A small segmentation model, trained from scratch.
Model: 2.29M parameters, 64-pixel images, activation elu.
Data: trained on aerial photos of the United States (SatlasPretrain), 203450 training examples, 4.7 epochs.
Rows from block 11, named by matrix and row number. Each number is 500 + 25 x the weight over its row's rms, rounded and kept within 0 to 999. All counts start at 0. Numbers have three digits each. After the name is the row's rms in percent of the matrix's.
# convs1: 3x3 conv (model.blocks.11.convs.1.weight, 128x128x3x3), inputs 76-94, a 3x3 kernel for each
convs1.6 091:489495505505485504529501507497450470544482502538504520451456517492521526523485467509508512513512497541510516530492512494523522505495451475513465529485464509450478497517526472494476475502487521454500471472496419447441495504472515480505533491471499493507545522494545511488487489454503499489503507516504516500470519518433487430479535509524472478517452458490464473529479481523509496536488464496482498533531482472497545441469493459458472510505527511512507515507512504491544482499532498468503486491522496513558500499499
convs1.7 098:529524523507488473494470486523493478516535490495539499497504508552472497535472480511495478544461491497443491527520505528503497552490481518530485516494455476514505500490456502527472495506444547539514484484501468517475534527484529514512524504463500502487537494506518476481525473504475464482485482480540479492569449509531491532500539461526509494466495526467499491503505502536502486550473460498507467497471495483457491517483481513499491524461502511492531502499541521478470512495487518480513504519453451513451472496448
convs1.8 109:492511500484486481468501505532507486519502478494481437537548536460491475513498525478490462512490442551496449506527514472467485494510506480495445538504478512479516493513480529481491525534553501501468509469519537543569510518510507503520462487495498517507504503539524522515493506507474499497451474500499478484505494501555549535504453463524519510478516484519549530490509539482498483490473501516521508518489467491510491489456465529512440499502501479513511503523479488518460510556505531551472477471489515447483519553551
convs1.9 106:502466488475474511478474486530535527523515545544538551466485469459474515486489524475433482460503545490517528484462484480473516488472504530496486525508473520530515487509514477483466501488487512511467528499449514468467482450494500489522525540539472494525504509531495509505493470491497468483516466489488501509482522526476475450469489464503503434494463479491474474498515461498502506517490473499512514472489523491518550487528542512506513481468518494518543502527527504491496521511490487500490496523499467493462496477465
convs1.10 096:536555528513452477472495561518521506501530533503494488524463507532470533462481560486487492510486537488486586489478531462491531477512532514508470495513474506504523475496490466470515434480530457437514477513535515526513494471440511497459529511485521487502523458498499495493523474433522510498512501507501479495504474505484484523489479514475515514521527488523511486488461472492515471512482459486513502500531478493484515464452534436456533494505495468522478533505522482487466472520505503509513490518530490498546460482509
convs1.11 084:516520518460455503431550486514506517483446483474518494502537532527510483480459498516457489491485507496486535493513525468520476509463489494477522484506492494475468532530519497533502437471487523545492473509505468501495461463470524543497504488512482492495506520511526508482510522492500482488517465506459470465445488463483500522529509466479532511518555521484511536482534516504528533502492503472487482475522516474465459470505480453488493495515510529455535490524540472490537481518512501497540513500529493492505487508487
convs1.12 111:530516481498489501483531513505521508495496467488499489522510508462474492454495503469447468501472480584544552517474458506491498501538524502510491473511496523513490533548491513489458501491442492512506518549511514499491469453448520531510468484507467503507476497482462458451504503510498475473484483511448434465510515493523468480461501480484507517498496489520521499473510492493462481492465448506525496506507498505500505490496453524467489480505512513459507555550542457473490509449465531494494577555509518513452466445450
convs1.13 084:493488547512482544496502536524543499499527517521517521519469517469495494444512490474476494538534513502478506492501445494503477499483477496490550451467543472480513494455512518515509532512482518527553545491493525440466512481525511486520519502500515496495459515500464489532528510488515531501513531541499481500482473524447460485476507509502532538540533546480455443523511494529529499518529499515454489474469502505496515483483505479475500493508520493523490493493504490502505518515535523487533500488520482466516483461565
convs1.14 099:529484473561494487508514480429450538491509502494503514500554519541491517529480517440475523483520539483532542511521508523536511516541569531509516556422524549508549525481461486509490508498488476518486509504480509482517499500531498466545473484548472521489530494473524504511467415535466485484515522536479545485500468503489504511512520513522514522486524474490549516517523487506486490552533505518487473465504457448507497501499502484513501530501531502516528482535502508515496454525478477515497510487501526495479523486529
convs1.15 101:508475489484457484524556510486500509477492504492486495521508484471510548511518474463491522521481470526494491516478495500502546508519520485486488489501526526479497487495489489449486530467529481484469516521458591556465491521556523486492517507518511502469473504516506512488475491509457486493498471500505528499504505507513505515496510488500494492515499483519480503509470541495484525476549526475444483532490488528523466466502513486533489498468511521504462500502534479450494517456493490482503488472486461446522546520521
convs1.16 106:523516528518539551518515542473478457489501488514497524546502498530481492491448468502527479475494453492509483582544523531506468494470467501467519511507551488538519539519512497513520456484476522537525545521481531487478459486509488506474497524491473513485484555519472490506500501498508518542473504528499563545488496508458469470501476496497503487474497509503522508502505492505482496472509525492532501492507514520521512485476444482470446513492486486477487529530528517501519504489460478491471532535526524530546489536516
convs1.17 101:508492497488447483470500552515497486504482447487492485475470473481489513484484480495513491511504514491482488479496484517491502479440502514546541479499519502492504501532525474510513477498492467471446480538517501485502485527495500534508487463488504476481522508519483508517514507499568527504518496505506516455499565487498503523503545525492485525498524514494470477530493500507501485498493487493537522516464455512487478518486485496478478500472496488494476454466462476517488497483520499445544497499498536500535512476519
convs1.18 089:496512484557506504497509524497502503508479458481513520478471485530500493458532499530547499492481509526468497489491497492544487464546527512474535488522526470488490508478474521472541506533505492482499471513557480481502497506522443496531503509501484492482516473477496524518521509485493504498504504550531491483514501475504514484526506530527483468493459460483457489501459477467568527500472504494485515476523527495511491520494460535502521507509496510479526543532551485527499481465454515490495520529509537497478482494481
convs1.19 094:495529500509445521503510561554480487521511487557533525528527505492495504510530474440488512522511464560516499507509524510459485539536475481502475489528509464441528514451503477462526499487499540495469487517529486512455459530490511481509514488473516546519510481514497532503455514437492536496519521538500528539503496523501478458489475511498498523542506489512503501546498520512508508501498474473451493475527487507512506483469550494473485483501519507498473508478468473465501488512495514488501523499439470480542464478486
convs1.20 107:502498543533540525536505477505526515489485492493482485542491518488502494473495450493567517472537444484501441464465507517497454499542485517576557504500489475474457517521535532535515527504464536494523507489463429488479527546511480479457528528457501470521484505489484496459497560557444535475474467470465480503481501460485529465515496527461492476453487476509480475502489492517574490481512496473516522511511513499488528481474478456455465501517490488496482533511534483533492458517474487491503509503512524499499522518444
convs1.21 093:493532496504484512487496496505521516484568480461494517518508525542513529509495455526478467518462493482465480477479534539521553499489484487494443516520511473519478519526489501513496462461480547447508495414501542454495528504479529501463475446484519506493497535490486495470501480465507469473505466488479512453486482491491501492562524509535467504552484509475474519503503569504530553495494491517501488519531514468508532484511533467485472493507479499546486489528527527476485512500501557508516486516490457494499451466460
convs1.22 085:482515462513507488482493466528539517498499464493473477472486507516518497491496483497490478540476500486497498490484485504483500461471461474474457461495436467505449466465426482483430461474448469474461463481480451458487494499492512494486519509467495518528515494505477498464464456444491459416496501476487509532474472450489474487475455464480461496474522477499499517514506512495482499479462473473420458493499485517529512535526509518501485530527514535492525512494508537551512520494496510524522525494492500493459502486478
convs1.23 085:543514481502479518540504496469490502446513472483544522512457482506553539514528555483481498477495477482487472501495503471516517509517539562511482518495505503496502484515562508484518489528487495513521487485529472494492510471528472446465511540501504501536499491544500525534502504486490504500498514517521486536506486472521472524522491509518492531477498496457508501468451465488501495500517542441485495458505500509452493492478448500513484523526499544538514555516497503487550513499521498495530481535515462499497481555511
convs1.24 094:496467538502492538519515495479528486490493514501541523524460495520509493449508504578518528518465473561446456506492518492521538448487502510519480503521511476516492514484503533462485508481497487469504484439526502444499529522549475480486520458471479452525488492513439532502492504489528500519513496522477520471485524505509492455545472507487453510488497521486455504494468507471531516469542548464501480512500523485508498520501526470525503483487515441487513497465484479472548484467532533500523479523493496489500481502441
convs1.25 087:486525492495529512517478497491481495490488561457495553452467503474536584501526551507489530550490532513492513477488493476536534534485495519535470499498464471518495509517548525479540521522522516470491529480525553514490509501456528459467503524509463481557458472588469501548474519476466503515493512530503483507521490502526482500479512503498481528487537511490481554474478595460434544537515522475481496499478516477453524487498566489529546536491503530513484511476501489480514492518509464501490494520505528531544517499502
convs1.26 098:524511559499507470511513439510501493500491510520483485508535482515534460496472486533514479532561482541495481540565557493512450520481523547469504511493511476513519527505475539522539539493500500480459563483441558478508487510514523496489508526491495514483508518518501479476503471498525500477484496503462490543475517474506492471486478513504505525494479518508527521498500501484506513489528511508479533479500510525503509514546531466452468460449480513514513508485480506469495510512515513521553510455506517467513514495471
convs1.27 107:512554479504511515491509488487506530479479529523501541514494460536495504552481482502488480540517491559555480519523487530523493531512450472493483499517494482481503503477454482520502477483493514483501520499487501495489452477495469470497532490509500504512484475479532530551481505523460505497514492507498495471516510488505499503508500475504450461529503550479493470497517501499489495470470482510525508506536478513474470523534499531536474497544501488544503466531505513514509547539526500516519498518496469519487492468508
convs1.28 101:512521506482544496498511462499493504475531489512503507480484497481509484498517475541480487546528510462503480475479506511487485471484491541480498521448495506477458485454536517505539498503509516538504478481494496524545522458505537466481499447491482495509509520516508497461527486510502524473522476511482465490487433484500467501490493496506510544504547528487496499498500478463459413487553548455461491520461488470466532491506528460519481485454459515512514502483505534485502551495528501486526492491533472494543482512493
convs1.29 125:464503504480507515467499500485484465507505479478518488480505565502527553504555514556541515495473519520521541527550538499492506526490513469475461457524483496485496493492493514522505524513488507523542540536522532513526510519434449505490486538519468512518489533502451497527474482457474496510486511547524544524452467465474475495530554529514493492462486505521508507527483481500510505510500462499488516511540524472535532506519507465490512550514500542466493543498510536547516516471495532484493455477491489524504509516526
convs1.30 108:484506502486531498467490483501531509489524521492501520493465456456461477480480497561535506541542555501553559494519457490519476497508498540521474547510497488507519504482509478490477492484530518499516479475506522509493494503456508513470491507500480498458469468456476508471527507507516485494506484482472468481494479495510541499531511501541529519537498508485494506475519523497526499513532501507529520484499496511532527484530551459532570532521534551499552493499500515489511463477511467502538483490508466483478487484488
convs1.31 120:498498478458496510468507544510543534516517507468490441516488487500492542481534546473508517493514474502511518490469477469471530472479538514548498467491514500508486535495504506481506506509522407491490464501542558489508513513518487480446471497465500513552491500506488473476531533508476473431453462461499498523515508528474453480450507509481475510550502502505476458503509504493490492465503522515518448501474463465472498485517530513484464477482458514500491513496485455511455512535473501528469529512496461459550461484515
convs1.32 090:523520512545464487506512518471484511477491507508479508545509507550514508526468515478504527506512498461477465508519526539529519527476507507483511485484495492475538522508446509520510510492500533536530482482494474521508485499539480524525499491519482500465497503497499559511502518552469480501482499480500511509480522482461488508508535512458521493471479499500514460504527509512529509482525512501491494540502530484484503483474505459512502517551540488518524513533513518514510493524542460509497501474474513482489534481486
convs1.33 104:483497463485538476503488491535493481483528499489460461481485507433488512457533512517511480568502464494443467500484484472486503485498477524519524513525474490483483487521462511547505527508475449463502430518555471535491535535511607537502507463494507496492487503493503513474517499488494501504519488513525511554510470495511508516490504537450504513500489485507495512499503493503517511499488534504552486460496536557493483478499514483490485503519512518472469523464467524510524523479473518482492475486473478523534489494529
convs1.34 110:500495515521551533511494488484491522478487521524489481490498507485487487516495485463462498489455450551480508503481491478500439520501460470452479507505498484508528475480493522520515521501467529491491523509434490481450449493533458482507487461481520512503479483515488463501475463480483507502512504488509527509491476506491521469507491475485482487474477513466468492478502502478504491524489481503521487531559513480488474476508477478491483479506477495494466515481478499471468466459450493456465499481483585560524519529488
convs1.35 096:490528530456510453513551525484483525490522476483534476486481503477483477520559557476486534483528515504436471494504519495502493485475527476534493521515517527531469499514521504477471524530514508501498494518529480487488505512513481457481492499477477473489484496483531546552454458480473505517501506483513519536477508457462469498486507494487522508490519499501488484472487473521542528528518526491473487496500496480466482469518481526555533531541511501499501490506488502518502465522502473522491505483529473466510522544554
convs1.36 090:531479555514490531508537535499499513452487503468457486537512492505502537501497533495502491506556516463520477502486497494513536517511523517529558513543519494529506508483510497490540529537562472513486495515491483471469523533523501516518481516517490463506486471481520516519523530521495508504496448503492487518494499520481517495493492521481487478496492488507502509520512492518491518516549521510490512464487495495435470506485465502503499510485518529488511525519536519513517522524498508520489450478485491485489486496507
convs1.37 098:501554508508496474514522476474448473520535514508479509474489517495527528488536512541543544518490541521499537498522502512504505491483487530522501466541521506506466474499512475537525486499518468486536472523519559535552529517546468498518451489528462496494509485509488502517498520483488510507493517514513524489487494495460467501486506497517530538502493529475517510486480487475489467478533539480467482520493476498507516500476491557498468532510464506490461488502513521537498519493497489491499488528510497516522513548523
convs1.38 096:547514523526477469548496468540489487506496489488478495539521521524523499498507483540512499517471478485477474526524540481490515508509521560521511543507491539503450541531540513517518497493465499500538499520508545540527535517515502513521490505506513518494522553516483520510535522518465479473482505464508524533479476497488479487497528538516508528504454486494493493526532498497490499518489488479470455473459497529507520523498522500505504468457491479472505510510528575520549533503532557527540584540535527510514522495496
convs1.39 090:544494517521469478519532549491490520506504519535493487510507493486451511484476541460454480516510526482484508525493534499431519509522557463474472483529522478483485468494528460481505523550589504512505498531496432451463468448463515532586469449514487491512505505495494491525514470509519490477481509494503493491487499508484489522499468477532538500501521472464498499506485508526512494531473516477524539523494452514493502531499521505494512484487489508496477521500479507516470526494509500508456524530478505496491513553556
convs1.40 105:500512534522528511481465442565546528552510518584542523498485502531487513510509507487471431554515455526508476493495492544505528520509506463520505468500503491480507497484488524528521457448466494489524471474543459478523500548501495522493543533528517531521492475514486500529490532534486496523522531527478487483511504501479483495490499506492485484486510502531508490550523471486501504527494534488457476524501492520500452513520500505483468484518455535534469523496501470480453486495448523542508506499493509502522463472490
convs1.41 101:501541515464501479482517524479490480528548495504508541535500515477493493511513518459481472475471481587579548553505520488473476519508530493473498504504554539537475458488468489484481562555535519490539521525522520485496492491496469465498544546521485527490468517498493512509530525475514538525526475486516499493474465463548536527481488490540502494489474467532527548470453484492504510466497505481470495524544510471514502477506466515529512490505501476510490499540530505496498487437472550484540488500474502514489507533524
convs1.42 096:532520522519454501549471494522480479518463480545505504548535523505533493479457473535477509506514480503516488535502522503498479503463477452514505433525483484542496502516488504536498485520494506516547519478499522461505474486538460525543466508517479468522485462522474488551489523504478531493489503506550511536527505497463496509497477473482486501489495519497482521515484507497490505479469507495437521524523589540501495528470497503474491515489508500486454532504471535508515507501452513520492527530507542478463522487501
convs1.43 081:474474526482500500536547495508465495449483475545520541506507534490504519496484448505531491475508496468510482491487501543518509497523507503513490509482516497472474486460491475539478479539481501532473525515485459471507538500513518397500512514513518492510458470478516517527479512501523497538534492500495500509515500517501495475507485497489509483463516488507496496509471502504519566527510475493468441505568510499471462501489477559504517548522505496477431501515519511488484482509493492479515497507516514518493480504480
convs1.44 105:476491458521492535496485466494489506500498543481508536513499500519491469507474470529490483478476492506508500523476461545488495521488468461531526469499499505525521538507534520518539473483505469475503545558516550531520498551536460485503476490468521507488488479479497479466473560502477531550500488535436450442494501490491469436495451508511479513530540537498476491472494487457504511501494564472467509464491466525493510509499524484464491469510461486516476473488509473534534455497478502517511505513527515532526490444457
convs1.45 094:486450507471475479515512553520511531504539532479508518465524498477522482495491524447539524485545509466487502507504486546503524529455521482476534492493519489537521490477486542512497533467523533486502483472517519476477495516563491481537471499526533523486519506492530489464488501511463516479462521510532525512527521487499494485465505513466479498502495488481515496487471532466486552497459531514470547503475533495517473533539467514505505506489486496512502518527507467519549494502534490504538527515485547496474512442517
convs1.46 084:525523485525503508482509483479451439471533498485522518486469445535527493468524443460478494473515507516495493483481531527475476517492480510511463531489456538515516494504536485493516460469475478489468514447502567507526485508496499510532529491492483484470483496481493507486510504460526508474512528475480482480505500510493483482520499492453469464472478507499487506534538486480513492537533519516487532520460527504479514493487477489521495506504497489520496492482505489473477505439445497500491482502457523503486489475462
convs1.47 108:503519527502538489554494456486504536490513501503514508536540498516516444538443437483452492502502496526564499492498480495474457549501453482466522513524490489465476506511487516573472521540514561510446525485456467472494484487538512486510523501494511513482498500479518465548471510558522502509479516506487515510481508496484510521498471451513500501466454520492528500483517504512439535494469523460447508498485524466508493453513458480470501485484512521463532498543528520471525519489503470519513505479505532539446528498471
convs1.48 134:537513489531487504503456483533495516508508502472498474529532508547519496479471460530556558497544529534529493507515464497496467495486476521542561514497545514524542507503452534557501494514507486529498543535496566546517497535551496535579510548510525515485529530485484474477520553550504542552517551516504518498485474504503494501546555523534530519553545520494470446494482478465464464477485474534523505537509517539543548521499477467426453515509521455514525506504498511513533480473503520506510473462450530494477517515521
convs1.49 105:527485479518459507517478525503496516516452479503489468529504482514497495490515561532516476474465416471474536516476489496481512501459534504515527505490496522501548478506504469479523464474512439450491449518536483513542531533543488494417481443437519497503522519538500505472495489493491497512504502504474485511448515516484490524493506510518482495476524498530484478515473456518491484463483473549474463502506504554489469496443471518564542498498448505477484494486526539505511540502496521508509479488502493482528470485472
convs1.50 085:511569497492531497488445456478473510518503489479472511537512519514487491513508514478504489507536555484490552495510509504510513506510496489470459515492493479486493453479500479472484522530529484496481481509499480526516529494540504485519509461478526503523491486480482501529509528498518495500484447511497520479486521506543529507480524522458505483497503521534540575504527521491478499503495558491467498458406494503494492469498456476496493514487469509495487552498511467480484481516504497494515484499463519534477532525531
convs1.51 108:468484538487496570483507508518457464506509492503558519487477510501515496526491450507568489471503551462481534483483503518523508513470471492521490468487504504485508503504517478501528477492482492479470512501438511473484544511498498510568516517557493504473517530510501517506528485443485514522517491528504502538520523519501531469496541475492487469519510565484465485514528514508510498547524462520516564518537550515522538499503541473480543509519482509498483508483460529524489519475498507513499504516517499504486491474458
convs1.52 084:495487486492534547489489491523509483518524466438497499493462472521520461510495502497490470501511519459485456464489512473516464471519478536543520518501516541523499516498552498498520480497529484472494520500458549514523526555521493470521469479489512505497477484524474484507489489524491467503497477515480497483520549480503513491510514477530531502512513490485499519480536525455514521528531580487472531507444494503496476529522496492530497479470473500517534466542481506508481513512472501524505489488496505521491498513496
convs1.53 100:476492508484447486480488511480558516508477496510523492537497497495451520503502521496471505531491451504456462519504499495486513464481513484481553489491552509472525524500509518488492514527538526465495533497462544497471471522532475446519492480493503492504522487496520529534510544556541464493502472495487521491512532497487476522488467498515475492511477493528503476541485526466492488480518543514475512499499473530480489512499513528521459479500505464528500508495514473490497502542456509467493480480491479493437488540506
convs1.54 090:484469514495506528542479507511501496498520491546524511510480511477503491501525495498489506539455515574509545493522481527535510505503497500486543512497488508460490512462476530529525547490503500497450478527509469478493487517558489484504533523520516478474471477441567529523493511510523508489503497498483509465486525504491508476535512538500475515521486496467452460476497493549528563502500554499444486534523533505487458503476498541492489487504513529513503493489494481515504532474496564519535484473502486549529517497494
convs1.55 100:545538528505509480523503525506484481475487483485500461518490460476501468530546464486507516509493508473479466532534533508504485516487469463449439498519486479487485561545523501515462522509495428472462474499478515510514461481450465545543495520477507515498481506490507515517491451435480504480480518518516545523525493505503523528475479499491483511506484524532521507489498507486471521497479449517521503517488483499551520480499474448463467486505525507491518461445481483516516492503489514522505518510503494497456531522512
convs1.56 102:513509504476525469523479422509534521479496520473511494505547514490493485509468479491481474545545519555499490532511523522494516520540509512512490496517504486502513525491492530480510538518467515521543519493520484449515473482459496494461501494494500512542488503492502483507523520515497526514467498501496500489508492458513499467491508521502493516506475493492519545481476483510522494526511478528509466528536492512513481521465489506531515494508477508517466523562526524503465505508487531505488495459472507492485488495474
convs1.57 101:475487477516496483469486503477474480494523492527490524509480505533521547538552515455477466525563516500542483488480470485486499497511475488491537530508526507520520484461479510493497499494484526501502545507484520541511536521547520539580479491500499500491509519531496505494471500538508476507511497517507512522514485490462491495510512493506534507500499441465479446510518492467504500537534539500452491507464498449478480481494478480505490473487496455524488450475483461452492505502504473496466496485501532500480478533516
convs1.58 085:483467495522519508475524469516489482493506466469458454556564518550533485515453459554488520534473481522507514514479499539502465477453465527526483491528519495492492508509513523479535548488483461495523506469524549487496498479453501499479459508507540545525508494479483457475536515487519525478490478483487483502488509481483502464554542514522480492515465485519512496552503514466492481477488540515488546510525541523529503518504487496481484500523491467529468479510495522494481462504483502488500486518463472513479506492486
convs1.59 112:513512507551516511475542473502501453490488479485497473487493506494515493507543477458443460529491477562490493505481547500478506496492516496482497551506487493486482546480472517541493515543478520512512494549530514502495458477473520507480536502487513522485507528491497490469541503505515551519501522514509509551521488545522504519499512478524508487549506472451479506451497526494490493498510465517467506560533510529476479501486487535531465481435505517470540487459527504429503527468521545478525513476499478558494473513466
convs1.60 131:500503485490508486507511493487476452467483467470471478482482488481504474477474479532530541532518544533507532487493496497502491498476465486469496491473504504495532486472477503506500465484496550521541541517523528530493459486489453500500458484485490489503507493499473485475458479482449503483466508516499526535496505525502481488520487495515501459522489460477505506491506517475494498516505526503507490528503479496475482501482498527480476493486463485489472510503488509488469512483463522482491538520527512521541489505503
convs1.61 120:494495500491527516511516482588544541565533513557518509539487494508514505505496470503492526511476497505458489517476519484493489537498500471445490469470482466486489481446468487466467493480507479461501457464456463520488508498538539497552506451494522512515525529498468494511462480520475458499503475498530529535477467537511509525484506512460478502509525550528487481550502466529517495485515498490494504503506456508499507471469461507483474494527509503511517503494511523522520503485532504508496502520524493516477460461448
convs1.62 104:499516496485493482488491520515514507492457482531504490477530513475540508465503507539447491539464483480491464491488495469500494483501503515483489477483507488494501471475518472460490488494483528513475504462463471446478497441472554512483547580459501491496489517503496510510487476494498477474515499473515493505527498497515504460533424481518467467537517501468493496509496527506545520484418463526535475476500493552556513463473483492541491510487530495474500469470482575535547516510525498510482497526524468464493487510498
convs1.63 092:535467512519507492565524557496530563495469474471482464455537512444494536496516508552519471558527460503512507481498451488517483498532511520535513481491512480486505489531500502502543510503541491520464531522473488510494483473498555497473468539474467495533455466507495496497499481529505501492484496472465462496501493462493489486482527501496508524513495541525540502521541527537524538483487540535495456494490457486478486480491508513515509554457451572533450522511453546509495519543509493542493526468506495478504503514500
convs1.64 122:504510511516511519479527543509500484492487484505485471502496517506471510474495489576513436546511501502467543461493479498520526484502548542484483521495486537520490513507524523502517534527541562517509545507518509530510521479439505542506465456456503475512517507501480498477507518488508538483503509500481493497480506465487472484576507501509480489504475480474485540501475526476467497516497488524518507504497504465482463487475491497495461470497503487520506502467487524511492509504494487442500507505531531511491516531518
convs1.65 104:490496519453467489528491478501467494486495519454508536512481517519452478483450519518489533483479513481434450508504526524501477499476467545511469514483486471482513504494500479486498517513493515508525437463500459492467494477505531496552483499538501524492504424523507509571487485492509511490478515463466487533531526512531473501515461530461465510482500494460513472512510478536528537456466460476506519437500492511529490486481496508503517493483513504506449519488451521497472505525488515534498483513504469474478449463521
convs1.66 086:503503490495467486505514478498467488504480502552538535457487477492551499498525500560492512511456479486436472530491474474473485526518518532520518482533470471466480510513450489466462533489450508470490465465510501525531466516427481537448526454466481498488523523491514518488536467482509530471515500465473469490494489502465496491496491479520464525538506533438497478503468526515522517472451514461417513522519513500507468486466467477510510512523496490533455456476461546537479529505479452479465517509442453492499499505446
convs1.67 112:495542521449492470458509505454499485469518527483481479524501513485472479499483499504460469468497510473518556553507542500491478500525548496527480517494482487460446513520516493496495515497513557473519521454495511462467467465466477499492441520542491455493497480505501515510494525495495534491490488458495464517473478498483528539510494513486467509496474458511513503465502516483508490464451525463489509491530564510496554461477550476498557484494496475483452484502442486519520481525528474507499468476463521461478486444445
convs1.68 083:507475521489461483517500527493493482503542509502500468495558538506542508481486455472481505495478494491495542496506498465516499508510511495476474527510502461479480513506499465479448507489532504493485504506528479472522530482485493473484492555504503503499520524496501485476538532499545496476520480463529494498503514472498544527540481489511460506524518518466484508476494491540524477511467518492480553500511532500510516528517494508501498530525451510515464544485524495510470497509448516526486476504490505527493516574536
convs1.69 107:524509534472467505495470471502496506491479500500495506505512521480526532482482517480437486489481509508513580503506480519484486543525530468477511478510506491501489531543506451560507465454466496517517463497510504497494493493505459464481457495499508528562462479527482462526489501518464545507480514488481497504459485452528462508494505550488493510511477518539503478499481481529528509484512523476474477503524529544524489473460541518486516505471463511497483514509490502456511479473493515527551506500477515537512479494461
convs1.70 099:473470535488491528490463487489492508486518527492523546498490498524488495518528505531529498514554581491546583553494513516481498528500532498510578536511577520542540494506528485512513474511529554505483521464457530484477473484495493469508501530558488486462487504460486483493490538521515530525509534549516531494523480513523554510521502515511528505495487479468472486501519479500490508466493506489518481480477498476489526458495531465481515499516503487490520495503512525528496532522537533543553488521546461489503489476494
convs1.71 089:560530493513493474492476444451477469501509494448507470499514505520528476534551528493496502467474486506502514482496500505503515520549548533526505536489513517511508501512522515535555493494510498490509464500519474491492477484493495477462495521469502468509506494500530500531472493510484445477501509466513479515529477490530519513542522542488516512500482513521480534481503547507499540480448481503471478537530505489488501461467514507510506486509512497546510509525527515535490510515508532552535445460455467488474510527501
convs1.72 100:540491484523468528524457492500489483502497476505481469500521481532463504468469476500463486511469464523581562490524495495494523476494526504489512514469524431498503486493497498520533492525483517545502465542522463471469484506556541451474524549528507528490537500514499501494485472559533512501506475502448520477495503502524554532503487528505528491503526480507509497548490502485546514552554526483459486490552531516492493522478504500524504489473466471544471502509496487439487504504438524556534521472537506489552531511490
convs1.73 112:469469535523480471511476472540512504532531507478480495534471498488486511484494484430511591486478527576544523451482444475512506477489475488533539490488521532510509504486490517501461498460467531476455468476502442469510506521528492502517538474483515490494482525474497511456552536529522471512530454525472501493487508501508562461452521501440512523467491553522506503497513522478509486500486489494518484567541483490474490498468451509534424452513531509522525504566529453536514466485553520514500544496525520485485496468496
convs1.74 117:467539522470522507491506475495531499480514506488518511539511478506504486520509463516531489503524474432486438517523499517528539497544526522494495505483461518482478490507520488518522485509506535496508507465473516468485542551470525531512509532524503494481499496482513500522525526521502496488538499501507523519529525489471532506534522510509512484484446471482527520485522519509506503492503521461492512436469490476509518468480486448468505470486517447473499465494518524520485514505502468503528484509509490493493522532512
convs1.75 091:503498512502480495504503489520511545514513498482513524486484521477529543472502516544506526497478467481473502529499532496494507479487502483542483500508482490521504491500490471508471502491489495483515524506524498483482554502439537486475533498454489485514490487551467485541477537487454482500462487497515523491543507485507502461517532478489482465485523480489474498487488484516511478529488472543482497488504518499497549466494519478504522541486506539481509501477510516551500498465450484464487515515510512522493521520505
convs1.76 094:497480481535498495484484489479455481498519477504508481508503516463523510499529476538527517553527507547507531502502494464518487482500516542476482525518472503531516501513537492517517492491553466476497470458507511527550528519514530523477513484498488494511499497496502470471509511487539498493525507495465469477505517487503506491539494501497502480511513524513508512548542501490523504494513541498515493514519505518495490506561503512527519526525466540538514518467498479491501474511516501522540483483453449497467478492480
convs1.77 099:542486511489483496488491542492499510507514532531478470539526518496509532485523529482477456478462484489489518514467509516510530523525563486473506522524523492523520525491491508483498498528526500480514491490552515551534512502553506449512509464518520483483506495507501455486503489507506494540521495534523492497501490495490550520499509496449540519504498460519516469506488489487465488497456525477486486475458495509488502509484478511543529505542530489497519490485509506543501491489495474462497488451476512500463512514517
convs1.78 086:551461516561517513537425492508455476516448482517474490496506508512523530498498469505496503506481515481474515495496512508533517483483461527471512500488500478456483523517500513486541466482468475558513479495498519504476526494468524491476452476465503478506490505509528508484552494537505479513511472491482496531534552540467485478452497476486477468499479492519471511508515537510509508585523514530507461503471524478498510502504533513490492515516528481496509466496521446526501496498491478495530528472510523499513529465476
convs1.79 085:540514505500458481496558522526473504520470499503494515533564502452473486457457468511482484502463482485447461540566537507489500510477505497481537503530530512542504547468496526465527504481497495493530495478456509503502493486512472539509476497513561526483484478479496477475487515508477476503471484494531569501507521495481473510562509498507448472502503495549552521466464502480490479532509513481505515491494514508489499494510495518488546484494496498522464509538531467494502475483474509499500516492511500449489527494512
convs1.80 090:569470511530452466515498516499473513539504487531525496527469485519490457519509507513484566489495519479485489500501492490519480507507523517444518514443516545481505539495535534488488479485491474513504504486510518493482463465531492494534504474503536484473560490464513472498502491528512489488535507506478493481444508492476493512456472502515505512472516480508469451570497453499522495467477493504473484538516498512510491561473450486480491510504512492513517518481460488512511485532502474492465518508475541498460501507498
convs1.81 126:480483505463468487492508470466484485489469504483478499508535544513472503527496523528544581547478533568462516541527526511448497518478498423478484499495446478468464544513495516485476530507500452478517470497513496532516526530519556486502527479504475486491479486505512505508495492489478486524507477508476474474500482454538519498444489544497520536561533536514518524504528507467492495501503506538512514524504484524491509506458474512474475537512491502516511495494496515493522519478503512478487508522488491508495535537515
convs1.82 088:488530530523522490468528502481510467480501512483512523524514525494474504509502511470500504488537517481534479474507533478501506479456513464488488467551519495529499533495515526500516488477529522544521497465528502481486504496527487512514451488533514512508497498530483480517491473492531536471512522501530481504490551482458530507475524505471499507488489482491506514466501530471516498567484516530464473520490512474522521503481499476454485521534481513529468487474491469527547468529545504505513517482508532534505482502516
convs1.83 090:504498509487524495501524512499492515508512495530496461478472478500489502519511522476469459517452490542505505498478487478488534526500522488562488521443438495501518485498518519493472498461491565492478517482481492527497505582518518489470524505513503488506497527506509486498510550477497481482540495468522490522503484479506515489483492480503542475543497502523508559502538533521510531545524529494459493542499518500464470492508498480475464471507487491499516510513503500495478505474463500496498479493484488517451484482493
convs1.84 119:519505553494525569520480503479506542480498514534535511503498501509503490480491477524462557505463554565583612494459458496472480493498482485498538512466558534521563485507539484487507501516459570502494537469473484484482491505543487476529496495543491494477476471512457476487492514530497494497491535516507464516520485493464483454554512508523449532467472518490495496477519491509505507500498492483494520532509552477447490451461493514543512491457511476497483500552518498485522509477505521516549482511489482482486469469444
convs1.85 102:516497458521509500453494505489530545456483513514479503480470502471483465532509488471562510507508484520503482519510481533498514546529474520504538466455506464487516519518488488508518488491462532473511502491474526524474490513506503462461516497491475466483479493507475481474513504525452447472493517487461503458486446537510518540486519493513515523521492485514514480467508502499492481534525546502514462504463469455510520476495499482482504504497496491492491473516544498510453497474468533542500511487453492492480507500493